config.yaml
image_size: 32
encoder_arch: "efficientnet"
fusion_encoder_norm_position: "pre"
init: "xavier_uniform"
learning_rate: 0.0043
precondition_frequency: 25
batch_size: 256
Rows from block 6 of the image encoder of a small model that answers yes/no questions on an image's attributes, named by matrix and row number. Rows with one number belong to one channel. Each number is 500 + 50 x the weight over its row's rms, rounded and kept within 0 to 999. All counts start at 0. Numbers have three digits each.
After each channel's rows are labels from the 100 images, of 14848, where the channel reaches its highest value: "peak at" is the part of the image that holds the peak. Only what is clearly more common there than usual is listed. The data: photos of plants, animals and fungi (iNaturalist). In brackets: how many of the 100.
# convs0: expand pointwise conv (encoder.blocks.6.convs.0.weight, 192x32x1x1), inputs 0-31
# convs1: depthwise 5x5 conv, stride 2 (encoder.blocks.6.convs.1.weight, 192x1x5x5, trained with AdamW), a 5x5 kernel
# convs2: project pointwise conv (encoder.blocks.6.convs.2.weight, 64x192x1x1, transposed), outputs 0-63

convs0.129:513510539559486539493489480462532474408457466482525550481517509663441524575520563503420525527573
convs1.129:489422506645633486490538587551500516518513475511521541505515472492467497497
convs2.129:469509540548434443490529462553487548611491554487472467487538489517522439546508538617424453555468443454526591506435479440473427504478488426461529465494495400537491529444592544472433601577530521
peak at: bottom centre (99)

convs0.158:515459424411576545442473441555477507522475557463463523456581462472479491514582452526431465411553
convs1.158:571555586551492558507575502465500426498502460448443455406484472463441443531
convs2.158:423508437570527488413484477587570512630583441499577443521472476552604434556432532521421552466526477504481470473477441516478438489590533491467507500495458437484452446450521533593514514531516502
peak at: bottom centre (81)

convs0.38:629457490575484524470536525534571433543447510449546505468456549545479571569524471464543488532592
convs1.38:581522488510441548524510556465570605581559475537541527548463500527571569507
convs2.38:513458482519507533361452490481533445437463521523448527471523553538496466454546500506473622550481399547442481505540456595462554553564443483505524542438474449472393472589490559523461476551579458
peak at: middle right (52)

convs0.173:547565508565450541489493492494456583503547443549496483498446638494510511559454414411565485499512
convs1.173:472501522476396549455523547474453400478525471488410493488406479439468486428
convs2.173:531417455536486502512532440480476595481492527499480508578525567428423522455564572532557582565454379491480525528559546561517535444534475494479475468567612553553452551527543533472519609462512483
peak at: middle right (35); bottom right (30)

convs0.118:486448586464446537545573524401524499512484519418499431464512513512474532547394605481496554459522
convs1.118:462472525543477497445479559512464432539536562533478557563538534516617607531
convs2.118:480414503487442500458552480502462514455577520532455562548539551536461504568600567605514505501489524536480457541465464477512593436467487435521628540499432564579536495553407476434497439558538474
peak at: middle left (54)

convs0.134:465537522582593437454492509417487511498482457604554577522566543521520443489434500495425464471443
convs1.134:500515491497439478470489486435547522615617601511446530485558529475515448465
convs2.134:531475521499561512599480388438460438448362517478456539518526425391566484501462471517464455463456506453540508484531551586505496509456525550519465423491398497444562479477538462406502515540540450
peak at: top centre (97)

convs0.77:464461465457405601569483499520544598500428479500530526490533570526484483432522567487398555514507
convs1.77:584541532391396515512522467454428464490470524461486490443456518571546445478
convs2.77:499453483394523492565498478486513556394485386453446449581569524491446504493414570470509577497510444494558450587516432515515564560518521428555517511424482487542402525468523466474568479528440534
peak at: bottom right (49); bottom centre (31)

convs0.103:529473586480469494549497531555528531590528392469480461449579495503482428543494472423440434476582
convs1.103:516561502378416512476450409385522475450482463509511469515482496556518487467
convs2.103:556511412498578529519549493549478448439543558460540438531445542479494495518497508388525550436477479564465537463576465519477564563414536604493513508463491568545479544539597475470498577433390464
peak at: centre (76)

convs0.152:527560435467486453475552510473472505510528430491578429447539424504392493511487542485383527585518
convs1.152:524559632639536493515503514542562516499480484497436445490440502488474529528
convs2.152:474557432436591482436541542499599509549564497514508431559474455456469497510522554511541423544544411448551502484457573562460543480505489590565557417497518542439538547562444549505476517572546589
peak at: centre (50); bottom centre (37)

convs0.185:499541451495440498480453442465485593550462589562531570536468526518576418523566400524546516536503
convs1.185:555530440370425499503374441457444515517473536469522496455512511525491471494
convs2.185:342472532466588428492424503559524496413469365406518430477515552532481448564453534501509602544492539409503500536466525508515504485523503546450548501528468495502402510497460528454489506553521519
peak at: bottom right (37)

convs0.93:506481414523473527353477500461497544453474489520506462502397497531475561521382523503493476577549
convs1.93:486467473529415517512501520375532495481532403508497480534407449453496528409
convs2.93:508420470549543507360401511517497531462519493489525403500479540519539475440504503484467628519450370465445464458501400603529520444580484502516506495528535494465475526599498509487467529471554505
peak at: bottom right (54); middle right (46)

convs0.131:489502493457518478535485490565502520486415495494562493494575485530530488367604403443428481485431
convs1.131:452428409507611477441482560579505511486491510485490532498406452474432464475
convs2.131:507486509604451485455498437483526462541462452474569511508547570506511465513541472497459420507525457485395526411584506434496533475510517487465462535556611545529425540568577651505506521503556429
peak at: bottom centre (96)

convs0.126:484425473462431576459483460452523537507505492512458433443443517505484417598395448526472505534586
convs1.126:572487450517448585482461510464492467507529453482458464486469381402457454432
convs2.126:499465526447589461384426472500469496515513441480448440535485567529519527445480491461463528590479452405580462489497480564511457470664457562492509431548527480532529562508545462438498522478424443
peak at: middle right (47); bottom right (27)

convs0.74:495476432458475458521407457514503556504490534455479499604387469523502458462395481438407485498518
convs1.74:533457461463401500485486459439568535525508550558568484523547516454477402408
convs2.74:485364483545516545467469481535506568414464496462410502521487531599483421553517535530485518544561449386579471423522462545444492503560485472471580472520423488402484467505510484477527440485598515
peak at: middle right (41); bottom right (40)

convs0.183:424556501460532499531522519583478506472480503494475451572452614506550501442515562455433507573388
convs1.183:547549505436420499563554410489533551542442486413476486407510430495513475528
convs2.183:524584584470495532486452482527486503413536492532489552527531518488473516492548516611482404567512495486567551454479519455432581423467556531393530581411486523462575489465515387449506436460490552
peak at: bottom right (47)

convs0.110:511486469438554618472451439475500451570601493421432421495492534457483475502483519567465492488573
convs1.110:506499463490443535479482535516412445471492529477557535583579548578537594573
convs2.110:555467440512564535660526423427567431487582527512563470468564468442478490556468536512472481454474480501502457507550428589495439594480518519472427414475409513491508475526417476454493504463474526
peak at: top centre (100)

convs0.98:516492554506470517518547492414525488505520608605559423552464466505470509483527383509469534596495
convs1.98:475449513558580444448437434521477457466475514456466482391445530548511430439
convs2.98:490441458532595503475378539509493534483600432558478521499508592537509557505516481405516544502566491513438579478502519556602457515538535493505557495513483545522515517481420598552422480617533525
peak at: bottom left (25)

convs0.10:562561468451449485440483465505538580470499475418476462547537497458553400425524504459458526542389
convs1.10:429542456574578447509505510556526550529449471465562532480467431495519441389
convs2.10:514501472450497536490549538474513495503567461531442550616546476480471520480524526481484468450560570475448432419495561458487562374448521510486447491558490546500455447549559514408477561428644435
peak at: bottom centre (61)

convs0.127:514492535565489461597468465448454473442566566456473413467519484470509468544475597375530527506480
convs1.127:465450455516481511536523577574462424507522539490471562552537406396520562530
convs2.127:474438438498462488498496534567477412454509428437469506492556577510476556459525538589485488534467482479511544539509560481573532454476468543670560432509437548541560490527438475511505359534515523
peak at: middle left (64)

convs0.2:542548502487555499481532510577497459511546453442521532544531552598447494623546455479555456523605
convs1.2:356447505519516470509460496459428501496445449413453428435469500513452488474
convs2.2:509484450485504388499613519407473557481504459391450545469443502461429572475472519549569478500447484460517560519494519524466572475519555459544456398451547531541460483583483445495454489379452496
peak at: centre (88)

convs0.111:486426507501448620559491451539514412510470482453475522377480417457452470531454537458468545475493
convs1.111:539575507502471446494515465438473475503483515473514469508525568534592653563
convs2.111:588553539486524496471562430538493440524463578567470554477590613435547504569586508421492439543480464486499490519534472570473509500463481419497531493403494485613514508540565578551529514460453446
peak at: top centre (65)

convs0.19:570535542584439555521557449563436507500446445430462524464449593531591473489483432506447499501526
convs1.19:459453479447517515461479440526498513506500529587511413418518454377429461463
convs2.19:463482401556505507532437567432459521442570478506513564556474534444481560486474586527512533467480401467458484457485519380425440547555461489466477511518612497403479450432565502452500523418489474
peak at: middle right (76)

convs0.102:445521423486530614508420461484447499549493434443525492514494397547532549458512521401448549517471
convs1.102:387421474502478444476492528487416472465484491391423463488470509554542554519
convs2.102:481502553550504505492482509523477472520584489535557376535640526551616515493506432504515492535518466418506402521601448523485524484440530570426458519419607526534549477461474484493506465483450533
peak at: top centre (38)

convs0.109:468509416445502439493575498455520476423467612556456515428544597457499504522500580479460530546464
convs1.109:455470480470485496454459488501535513463451450550554475456455465441366383495
convs2.109:552426462465454632496524415541607453400458529493615489491551429545511511530453548443481542509520494603440466505514418497465502509484542543491500584542513464517471431506427482565551480462472513
peak at: middle right (60)

convs0.122:580554546491540494473499517483531490480491468564504443450500553553460512452487411452456361391495
convs1.122:521510513518487530426474528529448418531529486455479571517420488447399421413
convs2.122:548409445507434469511502548441401494563456515531499550472487597552481581549514564553517503549518442530454455484470617431509542397506533524477512449568577489532434458505532524477458591449431487
peak at: bottom left (27)

convs0.75:522525476480479501418566510521548482472462432461536511455482474561444547599356499503561505584501
convs1.75:492462525547414498463497558399510486524504410549521508557401497471528561426
convs2.75:527464468529461516418474518507504465507513464513518469457545572547482421407501537521477646491457354488432442471502463652519517474528478537559496487527472519466459463601533525508491487458540423
peak at: middle right (66)

convs0.58:495478573488567474516533543509525483520437522455454569523589498472480599456375419491548432521508
convs1.58:379459583637463488489554558434506538484511469558519512501478491473507503519
convs2.58:554516563456448493460528419482512550420448484473422514557513517503497545570430572460493552510556534460528523530526518531460539530471462433511510641549458447505448544443434556385523472528627488
peak at: middle left (36); bottom right (29)

convs0.137:576492405464500521475544433478615424483453494399513503560512546506442466455483469462495499408479
convs1.137:504526472518577448488509508571456487541500536386425455440524462426433434469
convs2.137:539517349483505468498576460542472443503519422502496536571469554541466497555397535470513385510481505509532554441467532486480529412460493547438479482540415511484506414474572504500387474453527575
peak at: bottom centre (35)

convs0.136:536450480525487499496491577483484609450531619476495434474511509422531549592440501463511569555453
convs1.136:536495543585518572560555577489573515498512468555509484464450468460438446397
convs2.136:498561529577597467373526523497564470495513464501465456608455559495501419458478512553516554480569438487550518446499556567416541518572526444498454464467507601538417519517460486438451477483583491
peak at: bottom right (48); middle right (31)

convs0.88:518537451475489549495428524413474555559563427493523549418501568536446516507494411385503502461540
convs1.88:466519530511377566535519580444500446479522418533456515470452513430478423527
convs2.88:545470494484517458374425465479491484483502555526481468566398518505512452486471558511506616542494379481500546449528534540467491498554532491380459405499583503522500522513604493548436591505485529
peak at: bottom right (51); middle right (39)

convs0.124:535471423503596504475451456554509513619483576488478551450463510592486547473452490485398509453500
convs1.124:533470509485480556502559533505510484506509492484502418426440484427355408477
convs2.124:527433401468482507471508498500543567532528452467495477492468551532594470539471579516547596459484452560526519472409523501523453595498413444398497556427479523526435421491554550458546562514521399
peak at: bottom right (52)

convs0.20:484578461525527559493475479491511480495465504447438527580515538483538556601500467539379579429572
convs1.20:527541600534458498513561526457379409438522490448439477459479464447500509507
convs2.20:460649562524440494468467516473396491475514594434595491462463537577501460557539590505417537465468430542502494434483506487510545561539549537478491497517509407514497472470492421435546453515581498
peak at: bottom centre (92)

convs0.141:462450490458514417548473537568485456469431565454506399497615467492543413541461498513434512541483
convs1.141:490484509556506504492514507480611568554525523643601534545538487533497521493
convs2.141:583524469571501541470459503484438473570514518514498579487485547507447490416553485531549531531438546483466537516596548514444584447510528543438530546480495558610373548411525563446480514531499399
peak at: middle right (48)

convs0.144:449468467506502514477567623449489463520517566549436442565400516506489453604516544482491515483429
convs1.144:537526514482459571667574564517502576528529493457490468488520519460522481539
convs2.144:465527483427533500504527471412474447474552510431615539531358513568571487516522463469532546530490464401544542514491534481552595517542567485456424490532440496531483563460456403454501482444545437
peak at: centre (78)

convs0.108:541483494474586475459469540503406417549464460422413422492544520458611503569497499490464469524515
convs1.108:511511468481513484515521533568472483507543633480476526536594477476447409403
convs2.108:590513496570525523479466476389518490473518488563483561478437647590517530446536531413549460583441464578483458503477516489548614521493462551497491491546514490497539533547544551505603541457547524
peak at: bottom left (54); bottom centre (32)

convs0.165:520476508456553548485565643426461442515527454538518469520478508542585546543408499556472547539476
convs1.165:606522457481492640532435462509558556519491510448520587541526460489486511492
convs2.165:432456522515522536499613506494467381489533412482534542528548424528563449491515491494536599513450421494506539404484494481596629459484410553494491494567431488542493484499469468508461539496567553
peak at: middle right (67)