A small model that answers yes/no questions on an image's attributes, trained from scratch: 1.67M parameters, encoder widths [16, 32, 64].
Rows from block 3 of the fusion encoder, named by matrix and row number. Rows with one number belong to one attention dimension. Each number is 500 + 25 x the weight over its row's rms, rounded and kept within 0 to 999. All counts start at 0. Numbers have three digits each. After the name is the row's rms in percent of the matrix's.
# v: cross-attention value (fusion_encoder.blocks.3.cross_attn.v.weight, 96x256), inputs 0-127
# proj: cross-attention output (fusion_encoder.blocks.3.cross_attn.proj.weight, 128x96, transposed), outputs 0-127
v.66 109:469483516505454525527495515529462545490508559534483520543506505498490530465471523506559519531520473468508507518493499451481495487485513508525529499502500525545486493537475531492450494488516489492480441495536452464482513511501484529519484515497496468517500529509509514524479531539473519447527519522470457483504515489547511545449499545475510536520467497527499507500509533458501506494520
proj.66 105:511490499559509479518467506507504435558494534489496465494506461507479532486471490487462541501464519520500506516499549499501521485497524478417514494481514480490501430487489476514474502517478485498548511520538511510547462512534512472493509490546521538494461465503494493491465509516495447499509486499490482489440499478499483495514502484495487490526484536477499474513468510475524506518491
v.67 077:523502479533467489528490545503494495517513483478491519488501464501523526469548524524518468477508489498453467492546530490500481463531455522465495509520540486469503496495482471508540491436508513498462496511508525483485501545504514543517487517487535489459504489490507516524515497517495475497502504486543519486545539504506424511488487507544546490492521517498546472436540507488528485558452
proj.67 075:502468472504546492543439516505519491540522493483521508500485542469468527487508503491534540503487482497499499476484490506515488480519577491485526486549517481528509468470506501483520495475530553516479499542493516504454503500532436490505479478505491495447518474468484471501494536507522469497474497489475492520496542512534507473475487468491472526545490458505481537473479478472511478476495
v.68 111:509483498479503505498503520495457499466516523527499471514540492530494471482538512515464515553506499461501498522483461542503513451476497478510507527463501527442478478477502522526513489520474507508529510498505491501490535510500467472464482455517498475533458504537481509525477464516496520514518477493454473521512472468450507531470520485457530497454469484482466497474502529469465521501547
proj.68 107:504477508525505516502505515530444455511482509502480479498569465510524526504538492498495533506476514462469549524498529453514505481501492504458534453443503514459509441481509504486507530504506459494484546549488493481523482518488518436486508529505545509535528463495524519494464464484505466495506494489499525475494492486454482501494473488519489475523507493507528503497531526513529504499526
v.69 091:467493494448498501488506430482546457459470536530489438526503513505474468509513513513504552532491520522510485513481491493509532524491530496488482480451475446479488521518499517508513477511529522453536458499500501497514493489486489474476525465511498512501495491496523493530520483458496487505547456488487491510465465493450491488489530473485539489503476514485468526521485523485454518469483
proj.69 098:481485492515471520494544486473485562465507520492492486481509465484481500507535552480529502497514493437490500495522501481524514521458442501539541517499502535481496538519529484523479514455488513523476463479518483490521511482438523472470516513546526497532504531498470523484486524485478537497513505493475543523526508528510519498519504499531485479459546553514505478483529477515484510517529
v.70 088:499537506499561486467515490533489521516462457484508494489534484476514513534446517479464506470487508518493550511541539477445520475508484513479542501530518494536525496498469522503515531501478544527549524509503511514537483501509537517511507512495497505472543523465473507459485501509542519508505532489550451522502496449501523433517462463503473499512525503501505515481467457506511509523504
proj.70 085:501516513468528504520472518466547489500506444503490514535525511472512496482483501482470504502524517516510481509480503519505460505534508469520496511479493485524488490509476536485487505487506430508478535476498515466464512555505459528497484465466469468471518462492497496528523473542510579478541497536505490488517493500526490544476525507513530508487410472510524498513512488497519515485515
v.71 078:504474541453492475521494497493517502477477480532524547459475549488509492467462486497487467490490493536485466495495488454484503488494512467499518534501498504503483494498512489486492500490461482524469546469495486464462503487539511517523497497485468535468506513492454490488453485485463454474504494453561499467501495502516497476492445459513524506518473476503546512484507469492540504499470
proj.71 076:516503506452510528470531485509511550526498532516503488478508500518508518536504504497472498493492469538480482491494503478511523542462479509480522486451472456537489504545465515510525487502527480453495498506471519497471553531491498509464533509449483492500484529523526509517495509467532540479488521460488531528483478505516518508490531510510508478471546529521476505503493473409540491533486
v.72 076:546524497508527446495495492487465492482534455563490478527549507479482493555459514522483479522512478474531502483458500485474492518504523508492491529489527530516498469471513480497481502499463497519499498500458513484457487518513512498449487533494512456513496510535519496531500532547488499504491497525485481516517502489513534501514494524476537522498478468508472501480470439466490461466572
proj.72 072:519467503491505524466499475488533468501481515499481518490537507504472489481525529501497485470478506495536468469495496483478548461496513492494503484507476507499472468492473522506473476506492529546511490482527526504501522520489520515530521483471561490482517466505516536515504503522518509507516447501562476482533413509514483472474502470525521459508508510521531488511413519489500484451534
v.73 106:449450484465507495473499462464487455485498487509484477504469531525483460489487514498470504508484497531510486514448463524459507516470489475519501496486460496445486501472512497512511534488491504503510495480506502497496501474487524483458493451493518486510463468484525475502489472483476482494504462471497495481458475468468505482502512449472489467484478477462478526524442480525440511488489
proj.73 094:495494521438466471484538507497503521492481444471485520483531492496537489481542553525493505482495476437475503500490504492513514519475471511527535503496467549508508524503482538484503503497490441506460510477471494493483503517476510484477501496501528487509452526535513566467525494474519528526532484486493521443545505500510497477524534521520512513471522478532534469490485494490455514516509
v.74 107:463501463474472496478486443506505456509482466484475469482453524494492496519491478472501476500478520512498519485488480484511486540473472480505468459505493500518464551539495474480469505456532505452462447479521475468518487507497513491494539521513504526484481493485506516530499485511486520511534475471503473520483480503495452464481506468497495483513496502523472462504515460505469502434443
proj.74 090:508522481487467474516505527458496533507495462511481505501503534529535469498503528542522503496499503483487498503505490522530517502480482531520468558513496458541509562535499495515521508515471494541460435455478470497498495518457526549484490531543487494475487539481481518481511527478494556475525524506477487465508522503501506503469501532527486466446528494482457516504496503528470498485504
v.75 125:497457494509516509492543459499532520503541515539517476532502537489524467525497472513486533537484546543496512520499496520456511516493558506515522478469469514510466517433503454549523520505507521533510531492475545530529515485470478479473478471492508498512517526466462492535459530480504502516517488520491472481530491502475493483533540500455511491496519496461507547483491461527480477494469
proj.75 119:460525532468477521505481537462540547458509477458465519519519520509475490531534530515491490477497479496505524499494521490509537535515494538535525510479481514514492526509502476514516479491476529487479490464520514521539583539481515515509533538483527498531465526510465493496506521496521520467487516522463502508490446488477469495510522520490510487477540469495491447538535490464513494490493
v.76 113:463478486459553487486511477468520485469507485517437465493519508489485472527465455497465493498491531531498512480476482548479538523469530463503477512470481495483542539485507498471502537501503489508506471471498503499509474463491489454457503470493521506509489499511495484506531453514482435510506451464490445534448512455475521451501488458489499475473487483504467498482461484510480520481492
proj.76 096:539492516454477521466540527511498491473474473517489518479521526507495487508484537488531527489509479466505516518510488515519491506489451525514500504448496512530480543524491517533470491506512489504474465460489482497508545551493524486526478496479534464519483515506528520503518485483508606513526543503512487429524486456476495494500476511538541495500522508510476501520520485527474496484517
v.77 080:502512528481529536494506507530478539488510490511443482500443511480502509520514477490464503505472520446536516515466475504491530520476512518487505485506494529472506523465518522508512546502538526502529479511491517526527505507514481497482503524534455475504490501537485487526505489555514475461527481512442470536537498484489542483486475479487476521475511515467439481521444469497499506475559
proj.77 091:495501510507485528466481516481486469483493492452482534533524487516485538473455470524496492464499482452521509513514542479521501495524514509522518479488525525566484515512487506482483485552500462488496524513482471483541441559499511507531500510484563489535499497508504491460519514494516507555497468528516455459470478469464494514474526520494528479490468521502498471510480517491512475459494
v.78 091:499489531478498536537495533503463524498456494498496541492523457472510535483470516507534496483504461505509504524501534500498495505521488498514499533510472541540505496522534536433500481552502493508474469469518457483486492521532538522487515485552490494497468490506511532451544479531479475462537530463523469511454532471535540542477454496519475489519500456546498485537513509512497522500498
proj.78 091:547495452536540480474508496511472484546475542523495481489507479485534479458443452476485523518513492550477468508487501511474467497520528469480500539485527517512532464496491491516469519550520469491515505519489498461522465499532465454490452516491523491448496488512479482502489499515478512498511524486564517471482486508512489465505475468473520507541492492516501528500460508503523523517522
v.79 086:508464560464461484475514481476484489512490495535529509518508520491465456501541513535461466514539538481500484478502567482456482465530500460494481476536528496470476472465498486520449529449476483536502503534529512501462493496459502529502470513453447500539507497529491510497433485515500530473475510489505530464505519477499468537516527501448524518422472473468509517462501467495497451482489
proj.79 076:526512485511489494457468511493468450579528476489499500484519502506493554484499502537532565487473486484537474513497500491464509473514522507516480484492517516464494485432541498494549520535474544505496534521488487528507488496502520513500531525533483501486503491495551520495516501490534455493481452496480541494506506538510494490472528493512515495530522476481496503502428509524478477497493
v.80 108:500498524487532519473525471508472494479486509476554471475499515522480481519514519482472502490526509488525489515464513484494491517524487525467472472481538456489492464499501466521487540452487533536523490485479513508492487528480500493471471546465482473522475501517509491535487481539486531479523500477468511486518514479473483515531485478445518502453477473526463521499503483457470510507546
proj.80 107:488499498481479513480475504515514457550524461496515490518553505527490538475536496530508498477504496454509504510497525486507497503526527524540494479497498527510469519446510485507536512531478468527485533490485502503532493508483531521520489532516554486490518455471558513491516483517481505511498468511475510491523489503491480520477524591538515461524498478534501486525485483566530487486537
v.81 100:541512514516512473470513486499519474484456464454548513471521528476507488516487481499496538494495506537503500475523503489455496497527521534468522481503538494491463541463481506541465506476486524496505514530473549548505528483518487501509486516500500503479551491496468498486487547483525510521481527481502518469538511482516494492559482462503512479486528516497517532505508457537489488512453
proj.81 120:474532518461500530474506487469517536451472489493489527494514525486506486510520506542496501491559465492516470467475507503495503554517473505558487529529459521522495574499495517515518498477510509500482519463455512519467516480434524538479501526465489483489469500505519487476524500517510510461484491516483558507516470518533513504497547537506494496441490516507500466506495488530497509514491
v.82 088:437513463508485499490521514503518488482504512519495491504480506525535473502528490485512479512490491520508497500469528467490487489528475489487473446508469481461490508464536521512469511452548517469460460482513505516508536501431521498491507492465518506517495487526525530494489455501484534457511530495490488506452522488482531503462504470469468469485525481444493481458513481517519493462502
proj.82 084:500526512473510548478545507471508505512481539494523527482463457547501554476499495521507505482525505470483518523513549494522493478502476498543496493473502476521487514520516477500520474486509472490519476474406510485529520493482505549476544508502479468500530516480536488482491515438509483518534502469462489478492480483540481476516538561498478501470473521490516478507489519482513513481509
v.83 103:513541535492504495485465506504520499513441491464494520475447483492478492507504472457507463476522469531487477476535503537506491496501446516465503531561502462480484516511543502479511510467508505490478529463507470496494534495536513498497524531520482524479505512520510513441495481474511479494492526486553517479475510513513542543514459471533487530502520519514550499506503493496532537513476
proj.83 117:543502509436522529478534469476513526473481547519538511485445516470525471498498473515490506536551499519474440464484498533491472513503527491531482521523524520518492538519494518458530487474521517494494499450458477516466490485484475550508485490466478471468482518511557513512528490497510521477518521490505487487540489526544513501514515515484536503501519526513515511461489486533477510511491
v.84 110:472483504509483492478491445497512474494498509492477471499495511478487450526482500491480471504521495510463523478503500538522488502495462481503461527459514487464512494557518480461553483525453490502511500478503506481496490488540555464454517467513505482468501511484500500500519462489519512513500480477535510515448480519454458485481512477524527550443507501502522540499457562515525545535531
proj.84 109:507528503487493518503531505524477498511483467553502478510526522489536482468498565485534474520475516493457487523522458524482461519503510475493475521519489548488489508468485525480503541446520494564469462502459475490465521467475479510503480492509497478516516481501530504495530487492493562465521507491504506464539509480515545492483470505519523486480516506529530529468502458513443495517508
v.85 084:465544505477525530520512535517470514498512522542437498490516485518526510445572540506522484517513480459513500543467487552492504481507485543508513555514519488472524484514520543492559507531478464489528535495505487526527513472492467504498532499523515477526501515533531492485495489527539510497504508500512511500515495502518567527509471507499511499499493509489479497522503535490479525484550
proj.85 082:527487495545504464498490498536502490484512531490501540472508474515466554510485464485473492481509542531475519529486535503529525456500502486464510501483549475460515487478512492520506473527485494448514510534494489477537494495529486456510490497499556489493521463484514520529444470450491447522464492510540464515515535514460516456533512466512502510490523494526513507475530499500525502482488
v.86 070:445484511484490482500485463460491500505523513469478520494457514510507501497504497529543460484485528533474485465504508504475503473489520511488469531513446520480514515473511517503467482493511491527491518500514558495545499500484528470471516493480530542521507545475494460503526511528481542505495481516496498501460474503525465502506527444499486480492557511488471505507568459521503458506489
proj.86 072:502507490462454513478523498494459506482493534470490517495445506508455526505475496495480507458458499492506528502508490487536490527515490498527486499506471564500532492526500510503474496473516514473484478485498493492520501507455519541513473511476521489522517503514513479475536485454470492518489541513486495437493407455528492527511513493487495449524516521493490456498534480544532482499535
v.87 109:547523522494509461476495529477458510497460466484541508456514502489489519544466526492474478484543506438463480467514520523479502486488498511448495525495498456494536432485517511467502495521478497488497514511489487478476454527534504517493513518527440455458512498528526516512495488516477502504475470483497513508505506498498513484491508494530492518473484500523508502456504504469503507561529
proj.87 113:511465488530500509522470495511490477528488464505531478516511535484523529472506492506526488509477522454516470483509465471466510502515537504494456482543458490458493456468502517508508532513512535552485522514508494460492478492524477451523492481518528511499556420510519513497509483525527516488529468492533464499513516475493517501500458464501499520546454502523512526477456484520501499464511
v.88 099:503504463485531500497496495487556442502474473487493481487467503513518476479468469479478514475502513592455501476515507512480515494526497476462532505569495478528486547464520450496500549493528517506491501516501518501516497471521496517519477483462520529477519512507506487471522494459506447473496483491520520501485523515510479465527485494476493489532534521489490482489511461527487499490466
proj.88 105:502486530462487502524517480444542557486475499493505528513455516469502472491487491518506554519567478497510467501489479548504478519484478485565509525515481539510472573515502534498493487484492517517492497439483503503475520497468503555487488488448469473485481528522491507500537524481511521473508514519494494531512499514521505515477548514514514499479505514487460519501487504492459515517521
v.89 098:482516489520518498463485525473568504504470515511527528497491477501475481513519502469462536506492510487487479495510512517493536475544468479479544514537488492459500522441509544507501547470516511506495539475509537483493525485500452483516460465488491554485519498516506488495514461439497473469476504474521517475514508490510551516484465464475486502517505538481508503494497534521507476469488
proj.89 091:487454498510525517483505487515522519459480574505530521500505452513477532506514446525487519511481473520484510499498501487496487462507493516483500431454512534501492489513513480491507499491545509472491587491506481503519477512503494546516548472445471511515512473518517523487500457481519494531487508490460502533529481502483486509535480492485497493486495483493486534463513485450526526465467
v.90 130:495478467488496466485456501455485496519456472494467496498472493485475464508493506507475482464497482451448487475484497501483485479521444471481463528528511464461506490493504475460492513455470465507480515466510477484468480514537521483508471473509511495504509475505528499497522434492491469463469495468520528499473511468488510500460504466513477507466486507467516505533483542483506494475484
proj.90 106:498482461490541508502539488541465484550500536517536512497484505490520471430479497507533492521490538491472478494506463508471473472475520488503496474489525539490490453471505533471520523505506493499499532504473485492461473489515492488496461489512473498503578487495537542495516507476491515522530457468504497461525486526516534491495461462498501504544475474524491535500454494515464473495475