{"encoder_arch": "efficientnet", "image_size": 32, "encoder_activation": "hardswish", "encoder_channel_attention": "se", "encoder_kernel_size": 5, "fusion": "cross_attention", "fusion_encoder_norm_position": "pre", "fusion_encoder_mlp_ratio": 3, "fusion_encoder_fused_qkv": false, "fusion_encoder_inner_norm": false, "fusion_encoder_positions": "rope", "precondition_frequency": 25, "max_precond_dim": 1536, "steps": 7100, "final_lr_fraction": 0}
Rows from block 2 of the image encoder of a small model that answers yes/no questions on an image's attributes, named by matrix and row number. Rows with one number belong to one channel. Each number is 128 + 24 x the weight over its row's rms, rounded and kept within 0 to 255. All counts start at 0. Numbers have three digits each. After the name is the row's rms in percent of the matrix's.
Before each channel's rows are labels from the 100 images, of 14848, where the channel reaches its highest value: "strongest on" is what is common among them. Only what is clearly more common there than usual is listed. The data: photos of plants, animals and fungi (iNaturalist). In brackets: how many of the 100, against the usual share in percent.
# convs0: expand pointwise conv (encoder.blocks.2.convs.0.weight, 96x16x1x1), inputs 0-15
# convs1: depthwise 5x5 conv (encoder.blocks.2.convs.1.weight, 96x1x5x5, trained with AdamW), a 5x5 kernel
# convs2: project pointwise conv (encoder.blocks.2.convs.2.weight, 16x96x1x1, transposed), outputs 0-15

strongest on: phylum Arthropoda (73 vs 30.8); class Insecta (71 vs 29.2); order Lepidoptera (31 vs 13.7)
convs0.10 098:119161145161129140134161186132144132124157121156
convs1.10 108:140130134133116141145137130129155156151158145135134201179149111128160146140
convs2.10 086:105105105133131093125152129090170138109118133083

strongest on: class Insecta (69 vs 29.2); phylum Arthropoda (69 vs 30.8); order Lepidoptera (43 vs 13.7); family: Nymphalidae (26 vs 4.6)
convs0.19 106:095101083120119170116141147099124137109145132161
convs1.19 100:136135111104110157188148102104125156146114095100097120128125113089119157139
convs2.19 106:111119140108134154139144124156172135124123189152

strongest on: phylum Arthropoda (74 vs 30.8); class Insecta (73 vs 29.2); order Lepidoptera (43 vs 13.7); family: Nymphalidae (28 vs 4.6)
convs0.34 092:102104133112125173118125139151133168089127098158
convs1.34 099:142132118115120159167144110103129165162103080121116134110090102094109126106
convs2.34 098:104084130118139159168161152143160140131140150142

strongest on: phylum Arthropoda (67 vs 30.8); class Insecta (66 vs 29.2)
convs0.29 104:118143114183134116171144100145152099137104114134
convs1.29 088:105106116147181136135128121175118123117112143135106087089151114115088099135
convs2.29 098:107116152162124140130174097100148127121115174139

strongest on: phylum Arthropoda (65 vs 30.8); class Insecta (62 vs 29.2)
convs0.20 096:104190163139134157136131140143122131115111137168
convs1.20 108:130130112122113132146131121113128165187122106147182188153116129136134126120
convs2.20 077:124104148126153099125112146086148139088125109084

strongest on: phylum Arthropoda (77 vs 30.8); class Insecta (72 vs 29.2)
convs0.61 106:095142131165131106094078159111113154118120127118
convs1.61 096:131097109104108125109107106120077111137101107072119129109092102116119105110
convs2.61 088:168113135114122153093146116067128130136125132159

strongest on: phylum Arthropoda (70 vs 30.8); class Insecta (68 vs 29.2); order Lepidoptera (47 vs 13.7)
convs0.44 113:155093120121152128086089089120124127148118162124
convs1.44 094:099155156131120120170118111134156168077094146161138087122142134136125131135
convs2.44 093:111169116126145122140129162097149146113163079122

strongest on: phylum Arthropoda (67 vs 30.8); class Insecta (65 vs 29.2)
convs0.18 100:135121087124084161133130145141106143154112145083
convs1.18 105:144167182149107138171150128102138172161116099116139131127122097122129118114
convs2.18 094:112157095166166134126136129133115119089084117142